config.toml
horizontal_flip = true
rotation_deg = 5
method = "mae"
encoder_norm = "rmsnorm"
encoder_mlp_ratio = 3
decoder_width = 192
decoder_layers = 2
optimizer = "adamw"
epochs = 5.9
warmup_steps = 890
Rows from block 3 of the encoder of a small masked image model, named by matrix and row number. Rows with one number belong to one neuron. Each number is 50 + 10 x the weight over its row's rms, rounded and kept within 0 to 99. All counts start at 0.
After each neuron's rows are labels from the 100 images, of 14976, where the neuron reaches its highest value: "top examples" is what is common among them; "colour at peak" is the nearest of a few named colours to the mean colour under the peak. Only what is clearly more common there than usual is listed. The data: microscope photos of single blood and bone marrow cells.
# fc1: MLP up (encoder.blocks.3.mlp.fc1.weight, 480x160), inputs 0-159
# fc2: MLP down (encoder.blocks.3.mlp.fc2.weight, 160x480, transposed), outputs 0-159

fc1.92:40 59 58 43 62 36 53 35 44 27 48 51 38 53 56 46 41 53 39 55 48 56 55 36 43 41 37 64 45 29 50 62 50 60 43 43 56 57 55 64 48 41 48 50 34 45 52 35 48 48 45 60 59 59 44 46 58 47 43 55 52 35 64 71 50 47 52 50 44 54 39 45 64 54 65 33 48 38 56 44 35 40 54 55 44 52 41 51 27 49 58 63 63 67 62 48 66 45 47 59 19 50 31 74 57 51 59 59 34 45 43 52 46 63 52 57 45 37 53 47 39 41 56 63 46 43 69 36 44 45 62 47 65 43 49 46 46 54 48 43 46 48 29 44 48 42 33 39 52 48 49 59 35 42 26 51 56 49 66 38
fc2.92:52 43 37 48 41 64 43 40 38 60 44 48 45 32 59 57 21 58 51 20 55 47 56 62 49 48 51 52 53 63 60 48 38 30 52 46 63 49 38 40 44 60 43 50 50 57 60 65 51 55 50 45 64 52 47 68 59 57 45 50 79 41 58 41 45 45 51 57 46 44 49 46 36 56 45 72 44 62 51 52 44 63 42 42 35 53 39 42 60 61 46 42 47 46 38 64 42 50 45 39 62 56 52 43 58 43 52 26 60 57 43 76 70 48 47 54 49 52 81 29 50 54 53 32 48 52 43 32 49 45 32 52 39 56 51 50 68 57 48 45 54 58 43 55 51 49 41 50 62 63 50 40 51 52 63 61 48 45 60 54
top examples: smear: peripheral blood
colour at peak: pink

fc1.129:57 42 33 55 49 49 44 63 44 78 50 71 63 42 53 39 47 61 49 50 46 54 66 48 59 42 55 63 54 39 49 62 59 35 39 52 54 60 54 34 53 70 42 51 63 38 52 50 57 46 47 60 42 41 60 58 55 59 46 48 54 65 44 51 60 46 37 64 41 50 35 41 46 43 63 54 49 56 39 52 51 74 42 44 57 30 32 65 53 59 42 46 59 58 48 66 56 39 64 47 47 42 41 40 49 44 37 46 77 49 48 44 39 48 37 34 46 61 58 48 70 47 44 63 57 39 58 65 57 37 51 39 30 56 50 55 55 37 38 64 37 57 63 64 49 47 57 40 41 56 56 60 63 50 45 49 56 36 56 72
fc2.129:38 51 56 51 54 51 67 47 33 37 67 41 28 45 41 58 38 36 46 35 52 39 32 31 52 42 43 43 47 42 39 54 41 42 63 30 51 68 55 47 47 55 47 51 37 57 65 39 38 55 46 74 52 50 62 46 62 46 51 61 33 47 56 48 39 47 61 63 47 55 45 60 62 28 45 44 45 53 51 49 54 43 51 57 38 33 42 45 35 37 52 53 61 55 58 49 40 60 63 52 59 56 45 48 29 45 32 68 40 44 72 68 55 38 70 58 55 47 58 56 40 47 59 45 46 52 54 39 47 66 40 42 53 52 44 51 50 53 29 54 45 48 28 47 45 61 57 40 40 55 30 48 66 55 54 39 48 60 42 49
top examples: smear: peripheral blood; cell type: segmented neutrophil
colour at peak: white

fc1.170:48 44 44 66 61 41 45 49 53 34 55 48 61 53 59 36 56 45 60 40 32 49 45 37 45 31 48 29 35 71 56 51 45 34 60 71 61 57 55 57 57 46 51 43 54 49 37 48 52 38 64 33 61 37 29 47 44 58 75 50 40 39 51 39 52 64 52 60 38 22 57 54 58 45 43 66 47 55 57 48 56 58 57 56 36 45 46 43 37 63 41 63 53 58 48 49 57 51 69 36 50 45 52 74 49 64 45 70 53 43 51 35 47 54 51 31 34 48 67 56 66 44 48 40 50 56 56 42 52 59 66 56 49 45 48 56 48 62 43 50 67 47 44 52 48 54 36 48 63 63 38 45 48 43 58 47 62 55 43 48
fc2.170:67 64 63 43 57 58 50 52 45 36 48 39 43 67 51 62 61 48 54 60 69 57 71 29 55 51 35 49 49 52 52 42 54 34 36 23 58 35 39 49 48 44 60 54 58 49 10 38 36 65 44 36 47 52 48 58 55 37 42 46 52 47 49 58 56 69 61 87 51 54 56 42 54 65 57 56 48 61 49 65 44 46 34 53 45 54 50 57 45 54 58 48 38 60 52 38 60 49 45 51 41 57 52 51 68 61 52 60 53 52 53 41 37 46 56 54 45 55 59 48 47 52 36 58 54 58 48 32 47 44 42 57 46 55 44 39 58 49 48 54 54 54 54 59 35 73 58 38 41 58 37 42 64 56 41 55 40 55 50 51
top examples: cell type: artefact
colour at peak: blue; purple

fc1.72:51 46 55 58 50 53 52 57 46 34 41 59 70 56 65 38 52 52 55 46 49 51 42 39 34 46 61 35 48 54 76 51 38 26 63 47 54 48 64 59 45 53 52 38 33 59 45 37 48 58 53 50 57 73 56 53 47 49 53 44 35 28 57 28 62 54 50 57 34 55 61 56 58 36 66 52 52 57 52 55 45 47 45 54 60 46 53 41 42 40 42 73 58 58 50 45 56 38 52 49 37 53 57 27 46 69 63 41 40 40 54 69 55 42 65 62 33 55 51 61 53 39 51 63 59 49 44 50 43 52 57 44 44 50 36 50 36 61 42 41 56 53 59 42 43 55 34 48 49 53 38 45 55 50 55 40 51 73 52 82
fc2.72:43 50 57 55 53 42 53 60 54 52 58 44 65 42 36 70 57 59 42 65 57 59 39 62 42 47 56 50 56 32 49 52 40 62 43 52 41 57 74 49 56 57 39 45 41 43 21 70 48 50 52 57 52 49 41 64 37 68 61 50 62 60 47 55 40 39 49 76 47 52 56 48 41 44 39 52 31 43 57 59 51 54 48 29 65 51 45 63 46 52 57 37 29 58 53 38 48 48 61 29 49 43 46 46 72 45 59 46 38 58 55 48 42 51 29 32 45 49 55 43 43 55 52 43 45 61 40 44 45 57 37 62 55 44 67 60 40 64 60 57 28 48 57 43 71 45 48 57 60 49 56 61 51 59 62 63 47 46 64 49
top examples: cell type: artefact
colour at peak: purple

fc1.25:55 48 44 66 47 42 49 52 49 48 48 54 63 60 46 39 83 46 59 51 28 58 54 29 63 72 66 49 46 50 50 60 47 35 60 62 45 43 37 73 60 56 57 37 49 47 50 44 49 36 59 47 56 47 49 66 52 58 58 50 43 32 43 51 55 54 58 52 50 43 45 48 53 45 48 50 52 48 45 41 35 39 37 59 50 57 47 37 45 37 30 61 62 46 39 64 66 38 71 50 44 50 52 33 39 59 51 53 44 35 57 57 36 43 66 63 40 52 69 67 51 55 47 46 59 54 54 43 40 49 59 34 54 36 41 44 42 70 61 52 51 60 35 38 42 48 26 37 56 48 62 48 57 32 45 48 51 60 44 64
fc2.25:64 43 62 54 57 46 41 50 43 54 45 39 52 41 60 61 50 46 37 50 64 75 61 57 47 61 45 52 38 52 44 46 57 51 52 44 64 55 51 40 46 42 52 77 41 45 54 41 45 56 57 68 42 47 50 53 49 51 43 41 39 66 44 61 71 58 58 35 64 49 52 42 35 42 54 59 50 36 51 44 44 33 23 59 60 50 44 52 62 45 49 36 33 43 42 28 56 52 41 52 65 48 36 51 58 30 53 62 49 43 47 65 50 45 52 49 38 52 53 49 42 74 54 64 52 78 61 52 40 56 43 56 59 59 61 50 57 40 74 52 33 47 52 39 63 59 60 26 39 66 43 49 52 54 45 57 49 42 58 50
top examples: cell type: erythroblast
colour at peak: blue; purple

fc1.166:52 35 51 48 48 52 45 43 46 58 40 54 52 54 57 41 59 47 57 55 30 38 48 57 41 66 63 54 66 45 60 62 49 45 65 88 59 45 56 56 62 46 62 48 24 51 44 37 53 54 68 55 50 52 57 73 51 48 47 53 47 47 48 44 60 52 48 57 42 53 41 51 33 28 51 38 53 36 52 43 62 47 64 54 60 51 53 34 48 39 53 46 62 44 59 42 49 45 52 57 50 42 54 44 44 46 52 32 57 32 45 48 45 54 74 55 51 52 57 72 64 55 50 44 56 47 51 43 42 66 79 44 55 50 34 46 43 56 55 41 61 51 48 51 50 43 37 43 47 18 60 36 49 43 43 67 58 61 49 62
fc2.166:37 40 46 58 59 45 71 74 39 46 46 57 55 42 67 66 45 32 46 32 37 43 23 63 54 57 55 54 55 58 58 40 62 57 62 45 55 64 50 60 84 46 57 42 42 40 33 65 54 48 66 49 51 45 49 59 40 68 41 61 55 57 39 53 44 56 50 71 45 51 46 50 49 52 50 45 43 46 55 49 51 52 62 39 43 45 40 33 31 61 55 40 49 57 56 68 47 54 50 43 46 61 68 60 60 54 51 44 56 49 54 41 46 55 57 57 54 48 43 51 67 68 59 55 34 49 59 34 57 46 49 62 55 46 39 50 36 56 45 56 60 45 59 66 58 62 48 48 52 26 50 32 49 43 63 46 66 45 44 52
top examples: smear: peripheral blood
colour at peak: pink

fc1.62:52 45 37 50 49 49 59 67 56 51 49 43 54 40 39 28 66 51 56 48 34 49 47 47 66 60 50 49 38 65 42 56 45 23 46 69 56 56 38 57 49 48 37 39 54 49 48 34 45 33 47 75 45 50 52 74 55 41 77 56 42 48 50 50 41 55 54 55 53 40 44 39 53 51 47 56 52 59 50 40 55 53 38 52 48 44 46 37 50 54 50 69 50 45 59 63 46 43 54 46 46 58 48 69 44 60 50 37 46 26 48 22 50 58 57 66 17 55 54 59 56 50 48 47 49 38 66 39 54 47 58 51 41 42 31 47 41 47 44 50 64 47 40 62 42 60 50 48 71 39 60 39 42 45 48 54 57 55 35 38
fc2.62:57 60 65 54 55 54 55 26 31 56 54 51 49 51 61 78 51 53 44 57 65 53 50 53 49 51 52 53 47 48 63 53 41 69 51 36 39 52 57 62 70 35 29 61 62 36 52 46 42 55 60 57 61 48 62 67 50 62 50 50 61 80 49 74 54 51 48 60 44 41 35 38 36 60 57 57 50 57 56 62 66 48 49 53 45 57 55 57 40 33 59 25 63 54 47 63 54 48 44 44 72 46 50 60 46 63 47 44 45 51 59 43 42 57 44 49 53 43 47 63 55 52 65 46 63 60 54 40 59 35 40 47 52 49 61 49 51 42 60 51 57 53 39 78 44 54 46 47 37 42 53 35 61 55 38 35 54 50 38 53
top examples: cell type: erythroblast
colour at peak: blue

fc1.437:50 47 40 29 61 56 41 42 53 36 55 33 57 43 60 59 43 53 54 50 40 42 57 63 53 56 49 50 50 43 43 54 42 50 33 53 63 51 41 61 50 35 37 54 41 56 41 57 45 54 55 66 57 54 55 46 62 42 49 47 33 48 53 51 31 50 61 61 61 56 32 49 64 58 39 53 44 47 51 55 63 31 56 60 56 47 51 56 53 52 45 24 70 48 58 46 75 45 32 44 40 44 42 60 53 46 38 43 40 40 69 54 58 45 40 44 56 46 63 40 55 29 49 37 40 59 45 62 51 53 52 51 48 59 25 49 62 63 62 69 45 59 29 34 63 52 40 26 51 52 55 52 64 36 45 49 40 56 72 42
fc2.437:58 54 59 52 35 48 39 39 55 46 42 47 42 77 39 25 47 55 45 42 52 47 53 51 52 52 56 46 79 61 47 48 55 32 59 44 40 51 72 50 42 49 60 50 49 57 95 53 50 48 51 49 40 53 49 50 60 51 50 52 62 44 48 41 54 42 58 72 49 49 58 57 58 35 49 57 58 35 49 56 44 66 33 49 47 47 42 45 49 50 50 60 35 32 38 51 42 56 47 45 62 47 41 50 44 39 38 48 67 61 50 78 56 61 54 53 48 51 35 48 55 65 47 48 48 57 56 44 63 72 29 49 63 50 50 52 60 49 39 56 55 47 49 56 34 60 62 69 45 52 43 39 60 59 52 56 41 40 36 58
top examples: smear: peripheral blood
colour at peak: pink

fc1.99:68 54 54 52 61 58 58 61 44 24 35 45 49 56 51 50 48 50 69 49 55 53 56 57 48 50 38 52 22 52 62 62 38 49 58 54 49 52 57 52 57 39 48 32 59 48 23 42 51 55 46 54 35 47 41 60 49 40 47 56 49 42 53 34 38 39 40 59 40 56 49 59 59 35 51 42 58 63 58 63 59 66 63 58 46 41 57 60 68 65 68 64 47 65 47 32 52 56 46 51 43 55 52 56 40 50 55 41 66 49 50 32 54 62 53 54 33 53 56 62 69 54 52 46 50 50 49 48 42 70 65 56 51 59 48 62 55 37 34 44 65 51 36 62 48 60 38 54 78 36 50 47 50 47 42 59 67 66 45 51
fc2.99:35 53 52 54 49 51 32 38 54 53 58 60 50 45 38 49 47 49 57 61 60 40 49 51 43 57 59 46 70 45 46 24 66 53 50 39 55 46 48 36 30 57 69 79 55 40 40 45 54 45 69 73 49 56 43 55 52 45 72 45 39 39 46 60 53 61 54 50 75 61 51 56 30 69 47 41 40 42 38 46 61 44 39 68 40 42 46 35 55 41 44 46 52 52 42 57 50 50 53 65 48 42 55 42 46 44 36 57 53 63 64 49 49 48 43 45 67 59 46 52 50 65 56 57 51 46 44 49 50 31 49 59 49 54 57 27 56 53 51 47 60 50 70 40 40 47 66 57 26 61 50 64 59 48 56 39 49 32 48 53
top examples: cell type: lymphocyte
colour at peak: pink

fc1.463:59 46 47 41 43 28 49 51 52 46 55 41 41 50 57 48 77 44 64 34 37 64 72 53 61 50 50 62 50 70 42 57 55 46 54 58 60 41 40 66 47 47 53 44 43 59 46 66 49 23 31 41 33 41 67 47 55 50 60 46 39 49 51 59 42 55 43 59 54 53 61 49 60 41 32 58 45 53 37 44 35 48 46 60 55 48 46 51 45 47 40 73 54 42 50 60 49 55 48 53 60 65 49 57 49 71 39 50 60 29 44 60 54 41 49 59 42 59 56 55 53 50 39 50 50 70 67 32 63 40 44 54 56 50 42 45 32 40 46 60 52 47 50 60 53 66 67 36 54 62 44 25 34 42 50 43 57 55 43 39
fc2.463:52 42 61 56 47 51 31 59 50 70 51 52 40 52 67 68 65 41 41 43 58 54 55 72 39 65 32 54 42 57 58 36 39 52 51 38 56 54 37 39 43 46 56 78 62 52 51 50 45 46 46 64 64 46 48 64 38 49 53 51 47 51 48 80 58 70 52 51 51 51 35 27 56 59 55 51 43 42 49 46 44 43 52 45 42 51 47 41 55 44 47 43 45 39 44 69 44 53 58 57 54 56 47 57 51 58 40 59 45 48 57 55 71 54 27 38 51 39 38 40 51 69 58 42 40 69 48 44 49 21 47 67 55 54 54 38 63 49 57 61 45 51 48 56 53 64 64 50 30 55 53 51 48 49 55 46 49 27 56 56
top examples: cell type: lymphocyte
colour at peak: grey

fc1.100:55 41 56 44 42 42 41 63 53 52 60 49 56 52 50 55 59 59 55 45 47 53 48 42 40 42 48 44 47 69 54 64 64 56 59 60 36 56 47 36 58 64 43 47 35 27 54 53 43 67 38 41 33 50 35 36 40 48 50 44 65 39 49 42 37 48 49 49 51 67 67 49 49 55 38 67 53 49 55 37 53 48 57 42 52 54 57 37 62 56 41 34 57 49 49 54 30 27 62 43 44 49 47 43 37 68 63 49 51 73 51 65 51 70 49 45 38 34 39 64 32 45 52 47 43 55 54 53 55 38 45 70 46 46 53 29 64 62 42 59 63 51 77 45 56 41 58 59 59 61 40 40 64 41 42 57 44 61 38 47
fc2.100:41 56 48 53 58 45 41 45 48 65 50 45 53 37 17 49 48 48 26 44 42 55 49 51 48 46 44 51 33 43 48 39 47 54 48 51 45 44 62 41 40 47 56 44 49 49 06 62 46 51 52 65 54 49 54 39 47 52 61 47 35 57 55 58 52 74 52 04 53 48 58 30 70 37 52 34 50 51 45 64 52 57 58 55 53 64 45 55 48 52 59 58 38 53 53 63 49 47 46 48 45 47 52 48 48 54 49 47 43 33 59 33 54 47 51 38 47 51 40 40 39 43 52 51 58 50 47 54 30 44 59 43 51 48 51 62 33 44 57 54 53 52 42 74 49 60 26 53 60 44 41 47 61 54 55 47 57 48 56 57
top examples: smear: peripheral blood
colour at peak: pink

fc1.370:63 41 49 71 70 46 50 45 45 44 57 50 62 53 51 39 50 54 61 41 34 43 49 38 40 43 47 33 17 57 48 61 46 41 66 67 47 54 57 60 48 40 52 35 35 52 34 34 45 58 61 37 67 31 26 48 42 68 43 50 53 37 49 41 54 40 47 54 38 25 44 48 51 46 40 40 58 59 63 52 51 61 62 60 42 53 58 40 53 60 49 67 55 67 38 58 59 54 67 42 46 46 48 73 44 49 54 60 58 54 48 57 44 55 53 41 36 39 65 60 67 43 68 48 50 58 41 49 47 51 59 47 55 50 49 57 60 49 46 45 65 46 32 50 51 52 30 56 55 54 43 43 52 55 45 37 60 57 49 52
fc2.370:62 47 51 42 52 57 59 66 43 39 44 49 43 66 30 70 51 55 54 49 56 58 53 35 56 64 41 49 34 53 44 41 67 27 41 19 49 37 41 54 54 47 62 35 63 41 16 44 49 72 39 41 47 50 51 62 44 33 33 56 52 51 41 37 62 50 52 68 49 56 48 38 55 72 60 34 46 52 55 52 36 50 41 53 51 60 46 55 44 58 61 52 47 58 42 47 49 53 41 55 36 60 59 46 77 49 46 65 50 76 56 50 30 56 54 55 61 49 51 50 44 46 52 48 52 46 43 43 52 64 47 65 49 41 38 46 50 47 42 61 58 54 49 41 40 53 53 46 41 53 60 35 58 56 53 54 38 60 51 56
top examples: cell type: artefact
colour at peak: purple; blue

fc1.265:49 59 44 53 49 42 41 45 67 41 64 43 70 46 55 47 55 49 51 52 52 39 55 69 58 61 46 43 44 74 59 45 67 49 63 56 45 54 59 51 26 58 57 49 41 43 60 36 59 56 46 48 35 50 52 47 39 40 43 32 43 49 41 42 47 67 38 47 45 44 66 43 39 46 39 41 55 59 59 51 61 59 61 69 34 75 71 31 45 56 39 47 38 32 59 38 53 58 68 69 57 53 40 43 47 33 44 52 50 59 62 55 45 55 47 50 52 64 39 48 51 40 54 63 43 52 38 53 66 45 52 46 56 58 44 33 37 67 35 47 59 48 54 52 61 49 52 52 67 53 46 39 30 48 50 35 43 45 37 43
fc2.265:47 59 48 50 46 54 43 49 59 64 56 44 71 56 52 35 42 53 54 61 66 50 36 35 48 36 60 53 61 40 42 51 41 51 62 51 44 41 44 63 65 38 49 40 44 55 36 43 44 61 45 58 53 48 50 55 35 44 47 48 34 66 51 34 61 56 47 70 37 42 40 41 46 49 46 46 46 65 58 50 27 48 50 46 67 55 47 49 52 33 55 30 49 62 40 44 54 47 55 45 53 46 46 42 33 75 55 45 51 58 55 29 50 57 49 40 80 56 40 56 41 31 63 43 52 59 53 45 49 59 68 41 44 42 54 48 42 47 61 32 48 44 56 62 39 55 46 60 15 38 66 50 48 36 62 59 51 46 48 44
top examples: cell type: erythroblast
colour at peak: pink

fc1.219:46 52 59 64 53 47 49 26 51 53 44 56 34 57 46 36 58 53 62 50 36 39 48 57 62 58 53 31 62 49 47 56 39 49 67 57 48 54 50 59 48 60 58 45 54 43 32 48 43 50 45 49 68 63 36 43 34 40 46 57 61 34 47 58 44 35 46 63 47 48 44 57 41 46 59 46 53 47 62 48 47 58 64 55 43 45 64 47 70 41 45 50 61 57 35 50 60 40 97 68 62 46 52 54 42 38 54 65 48 41 64 56 51 49 53 57 44 40 63 50 57 43 61 44 56 58 36 42 46 32 47 43 40 48 38 25 50 46 50 38 57 53 40 42 43 37 53 69 42 43 65 47 38 47 46 55 59 62 53 65
fc2.219:47 49 50 44 55 51 70 47 60 70 61 49 48 36 39 48 61 59 65 84 26 38 53 61 48 38 41 38 50 41 40 57 43 38 42 60 39 47 38 37 42 52 40 63 57 50 46 56 38 39 48 45 50 53 31 65 59 45 44 49 34 65 66 61 25 69 55 50 55 56 48 46 57 54 47 68 61 75 46 53 59 49 51 41 54 57 68 43 49 58 31 39 45 55 58 50 57 37 56 56 55 65 36 51 45 50 61 43 46 42 36 47 55 43 30 49 38 48 47 49 43 34 35 54 54 54 48 48 42 48 51 53 49 55 52 68 61 47 34 49 48 42 57 63 47 57 59 52 39 48 54 62 39 35 38 39 50 40 38 44
top examples: cell type: lymphocyte
colour at peak: purple

fc1.31:55 48 32 61 48 37 52 46 46 51 64 43 69 58 33 57 54 55 51 40 55 38 46 38 40 52 52 47 47 59 59 59 68 57 51 51 47 46 58 60 46 51 52 54 56 48 49 35 70 44 36 75 48 45 43 59 39 51 31 35 36 31 46 49 50 73 59 54 35 44 55 56 40 32 42 34 61 48 38 57 42 48 26 58 49 30 60 54 28 48 59 47 55 56 58 46 48 50 56 61 49 44 73 39 49 64 62 45 56 37 58 65 50 49 48 59 39 55 46 74 52 61 53 49 45 62 46 49 51 51 52 27 55 48 40 52 54 61 48 44 42 57 53 41 69 58 47 55 39 34 50 33 46 60 62 63 53 70 57 53
fc2.31:40 48 38 51 55 53 38 57 48 60 41 58 56 43 71 26 64 52 62 43 62 59 37 72 41 62 48 51 60 50 46 46 26 47 39 42 55 54 43 37 57 52 32 47 56 53 49 36 56 47 53 73 46 50 41 61 58 57 59 53 34 67 52 39 45 51 62 37 47 50 47 57 38 51 55 55 55 53 54 43 27 50 40 45 59 52 38 69 49 40 48 48 69 60 51 46 55 49 55 50 59 39 30 35 42 53 33 37 48 41 43 81 55 47 37 53 38 46 41 48 30 28 44 59 41 41 60 57 46 62 65 62 50 54 55 52 43 54 64 51 38 41 54 43 62 52 47 47 50 47 33 64 46 61 60 60 48 34 53 52
top examples: cell type: segmented neutrophil
colour at peak: pink

fc1.120:54 43 46 43 47 50 65 46 45 61 42 55 54 50 42 46 87 36 53 45 33 53 44 55 60 52 52 53 65 59 56 67 51 47 54 68 58 53 46 58 65 55 48 23 49 53 48 35 46 37 58 63 47 50 60 65 55 63 47 66 34 43 45 49 42 46 66 55 46 30 52 36 53 34 47 50 48 36 50 45 58 47 47 50 61 51 41 55 47 52 52 64 61 34 48 56 47 42 54 59 56 53 58 50 40 67 55 61 47 38 47 51 50 65 66 61 34 61 68 76 54 48 62 41 62 31 65 36 49 50 68 57 46 49 36 56 41 56 44 58 69 53 54 64 39 41 42 43 45 44 63 33 32 51 44 42 53 51 48 44
fc2.120:47 68 48 47 42 61 42 38 55 72 49 39 55 42 30 36 50 48 29 52 47 55 69 45 63 55 48 51 56 51 60 48 45 57 53 56 52 50 47 42 27 50 30 66 53 57 48 21 45 47 48 73 41 53 52 63 51 45 47 55 44 36 47 63 40 55 56 56 48 43 52 49 32 62 43 43 50 48 46 50 64 43 38 42 57 40 52 48 56 52 65 54 45 39 59 49 59 47 48 48 69 52 49 46 62 43 43 45 46 60 47 67 60 57 34 50 65 46 39 46 52 68 73 36 48 58 64 40 38 26 37 50 49 50 59 41 50 48 41 24 64 55 50 66 48 52 67 62 35 50 35 34 53 49 58 49 47 31 47 49
top examples: cell type: erythroblast
colour at peak: purple; blue

fc1.457:51 45 33 40 48 56 57 40 69 50 52 43 34 44 34 21 54 59 60 34 52 43 44 48 40 62 51 52 38 53 39 46 46 50 44 54 68 41 62 49 39 46 73 51 53 32 46 47 45 38 55 56 53 50 46 41 57 37 50 44 62 57 52 44 45 34 44 62 61 59 38 47 31 42 43 45 79 66 50 48 58 73 56 59 39 55 53 44 37 46 56 47 62 59 41 62 39 51 53 42 61 32 42 67 31 63 47 45 55 54 43 47 53 38 38 54 33 36 51 60 69 45 50 47 55 56 31 36 58 54 63 31 48 51 40 58 47 40 38 42 58 54 39 58 47 37 51 57 51 43 61 41 43 45 62 31 53 57 49 49
fc2.457:42 51 29 48 44 38 37 50 48 30 57 47 45 49 58 60 48 46 41 50 59 60 43 68 43 44 45 47 43 68 50 56 64 54 37 50 53 46 30 39 63 57 52 60 62 65 57 40 75 40 58 36 46 57 48 42 47 55 67 47 42 38 44 47 37 52 55 63 61 51 63 46 44 62 49 62 39 37 48 57 47 51 66 45 40 54 26 65 42 66 49 59 61 46 65 47 42 54 47 52 44 53 56 48 57 55 50 50 46 45 59 35 56 59 32 56 73 59 32 44 35 48 46 52 47 43 58 39 54 58 43 56 43 56 62 59 51 51 40 48 39 56 58 49 55 67 42 18 40 60 70 57 47 38 66 73 46 43 61 40
top examples: cell type: lymphocyte
colour at peak: pink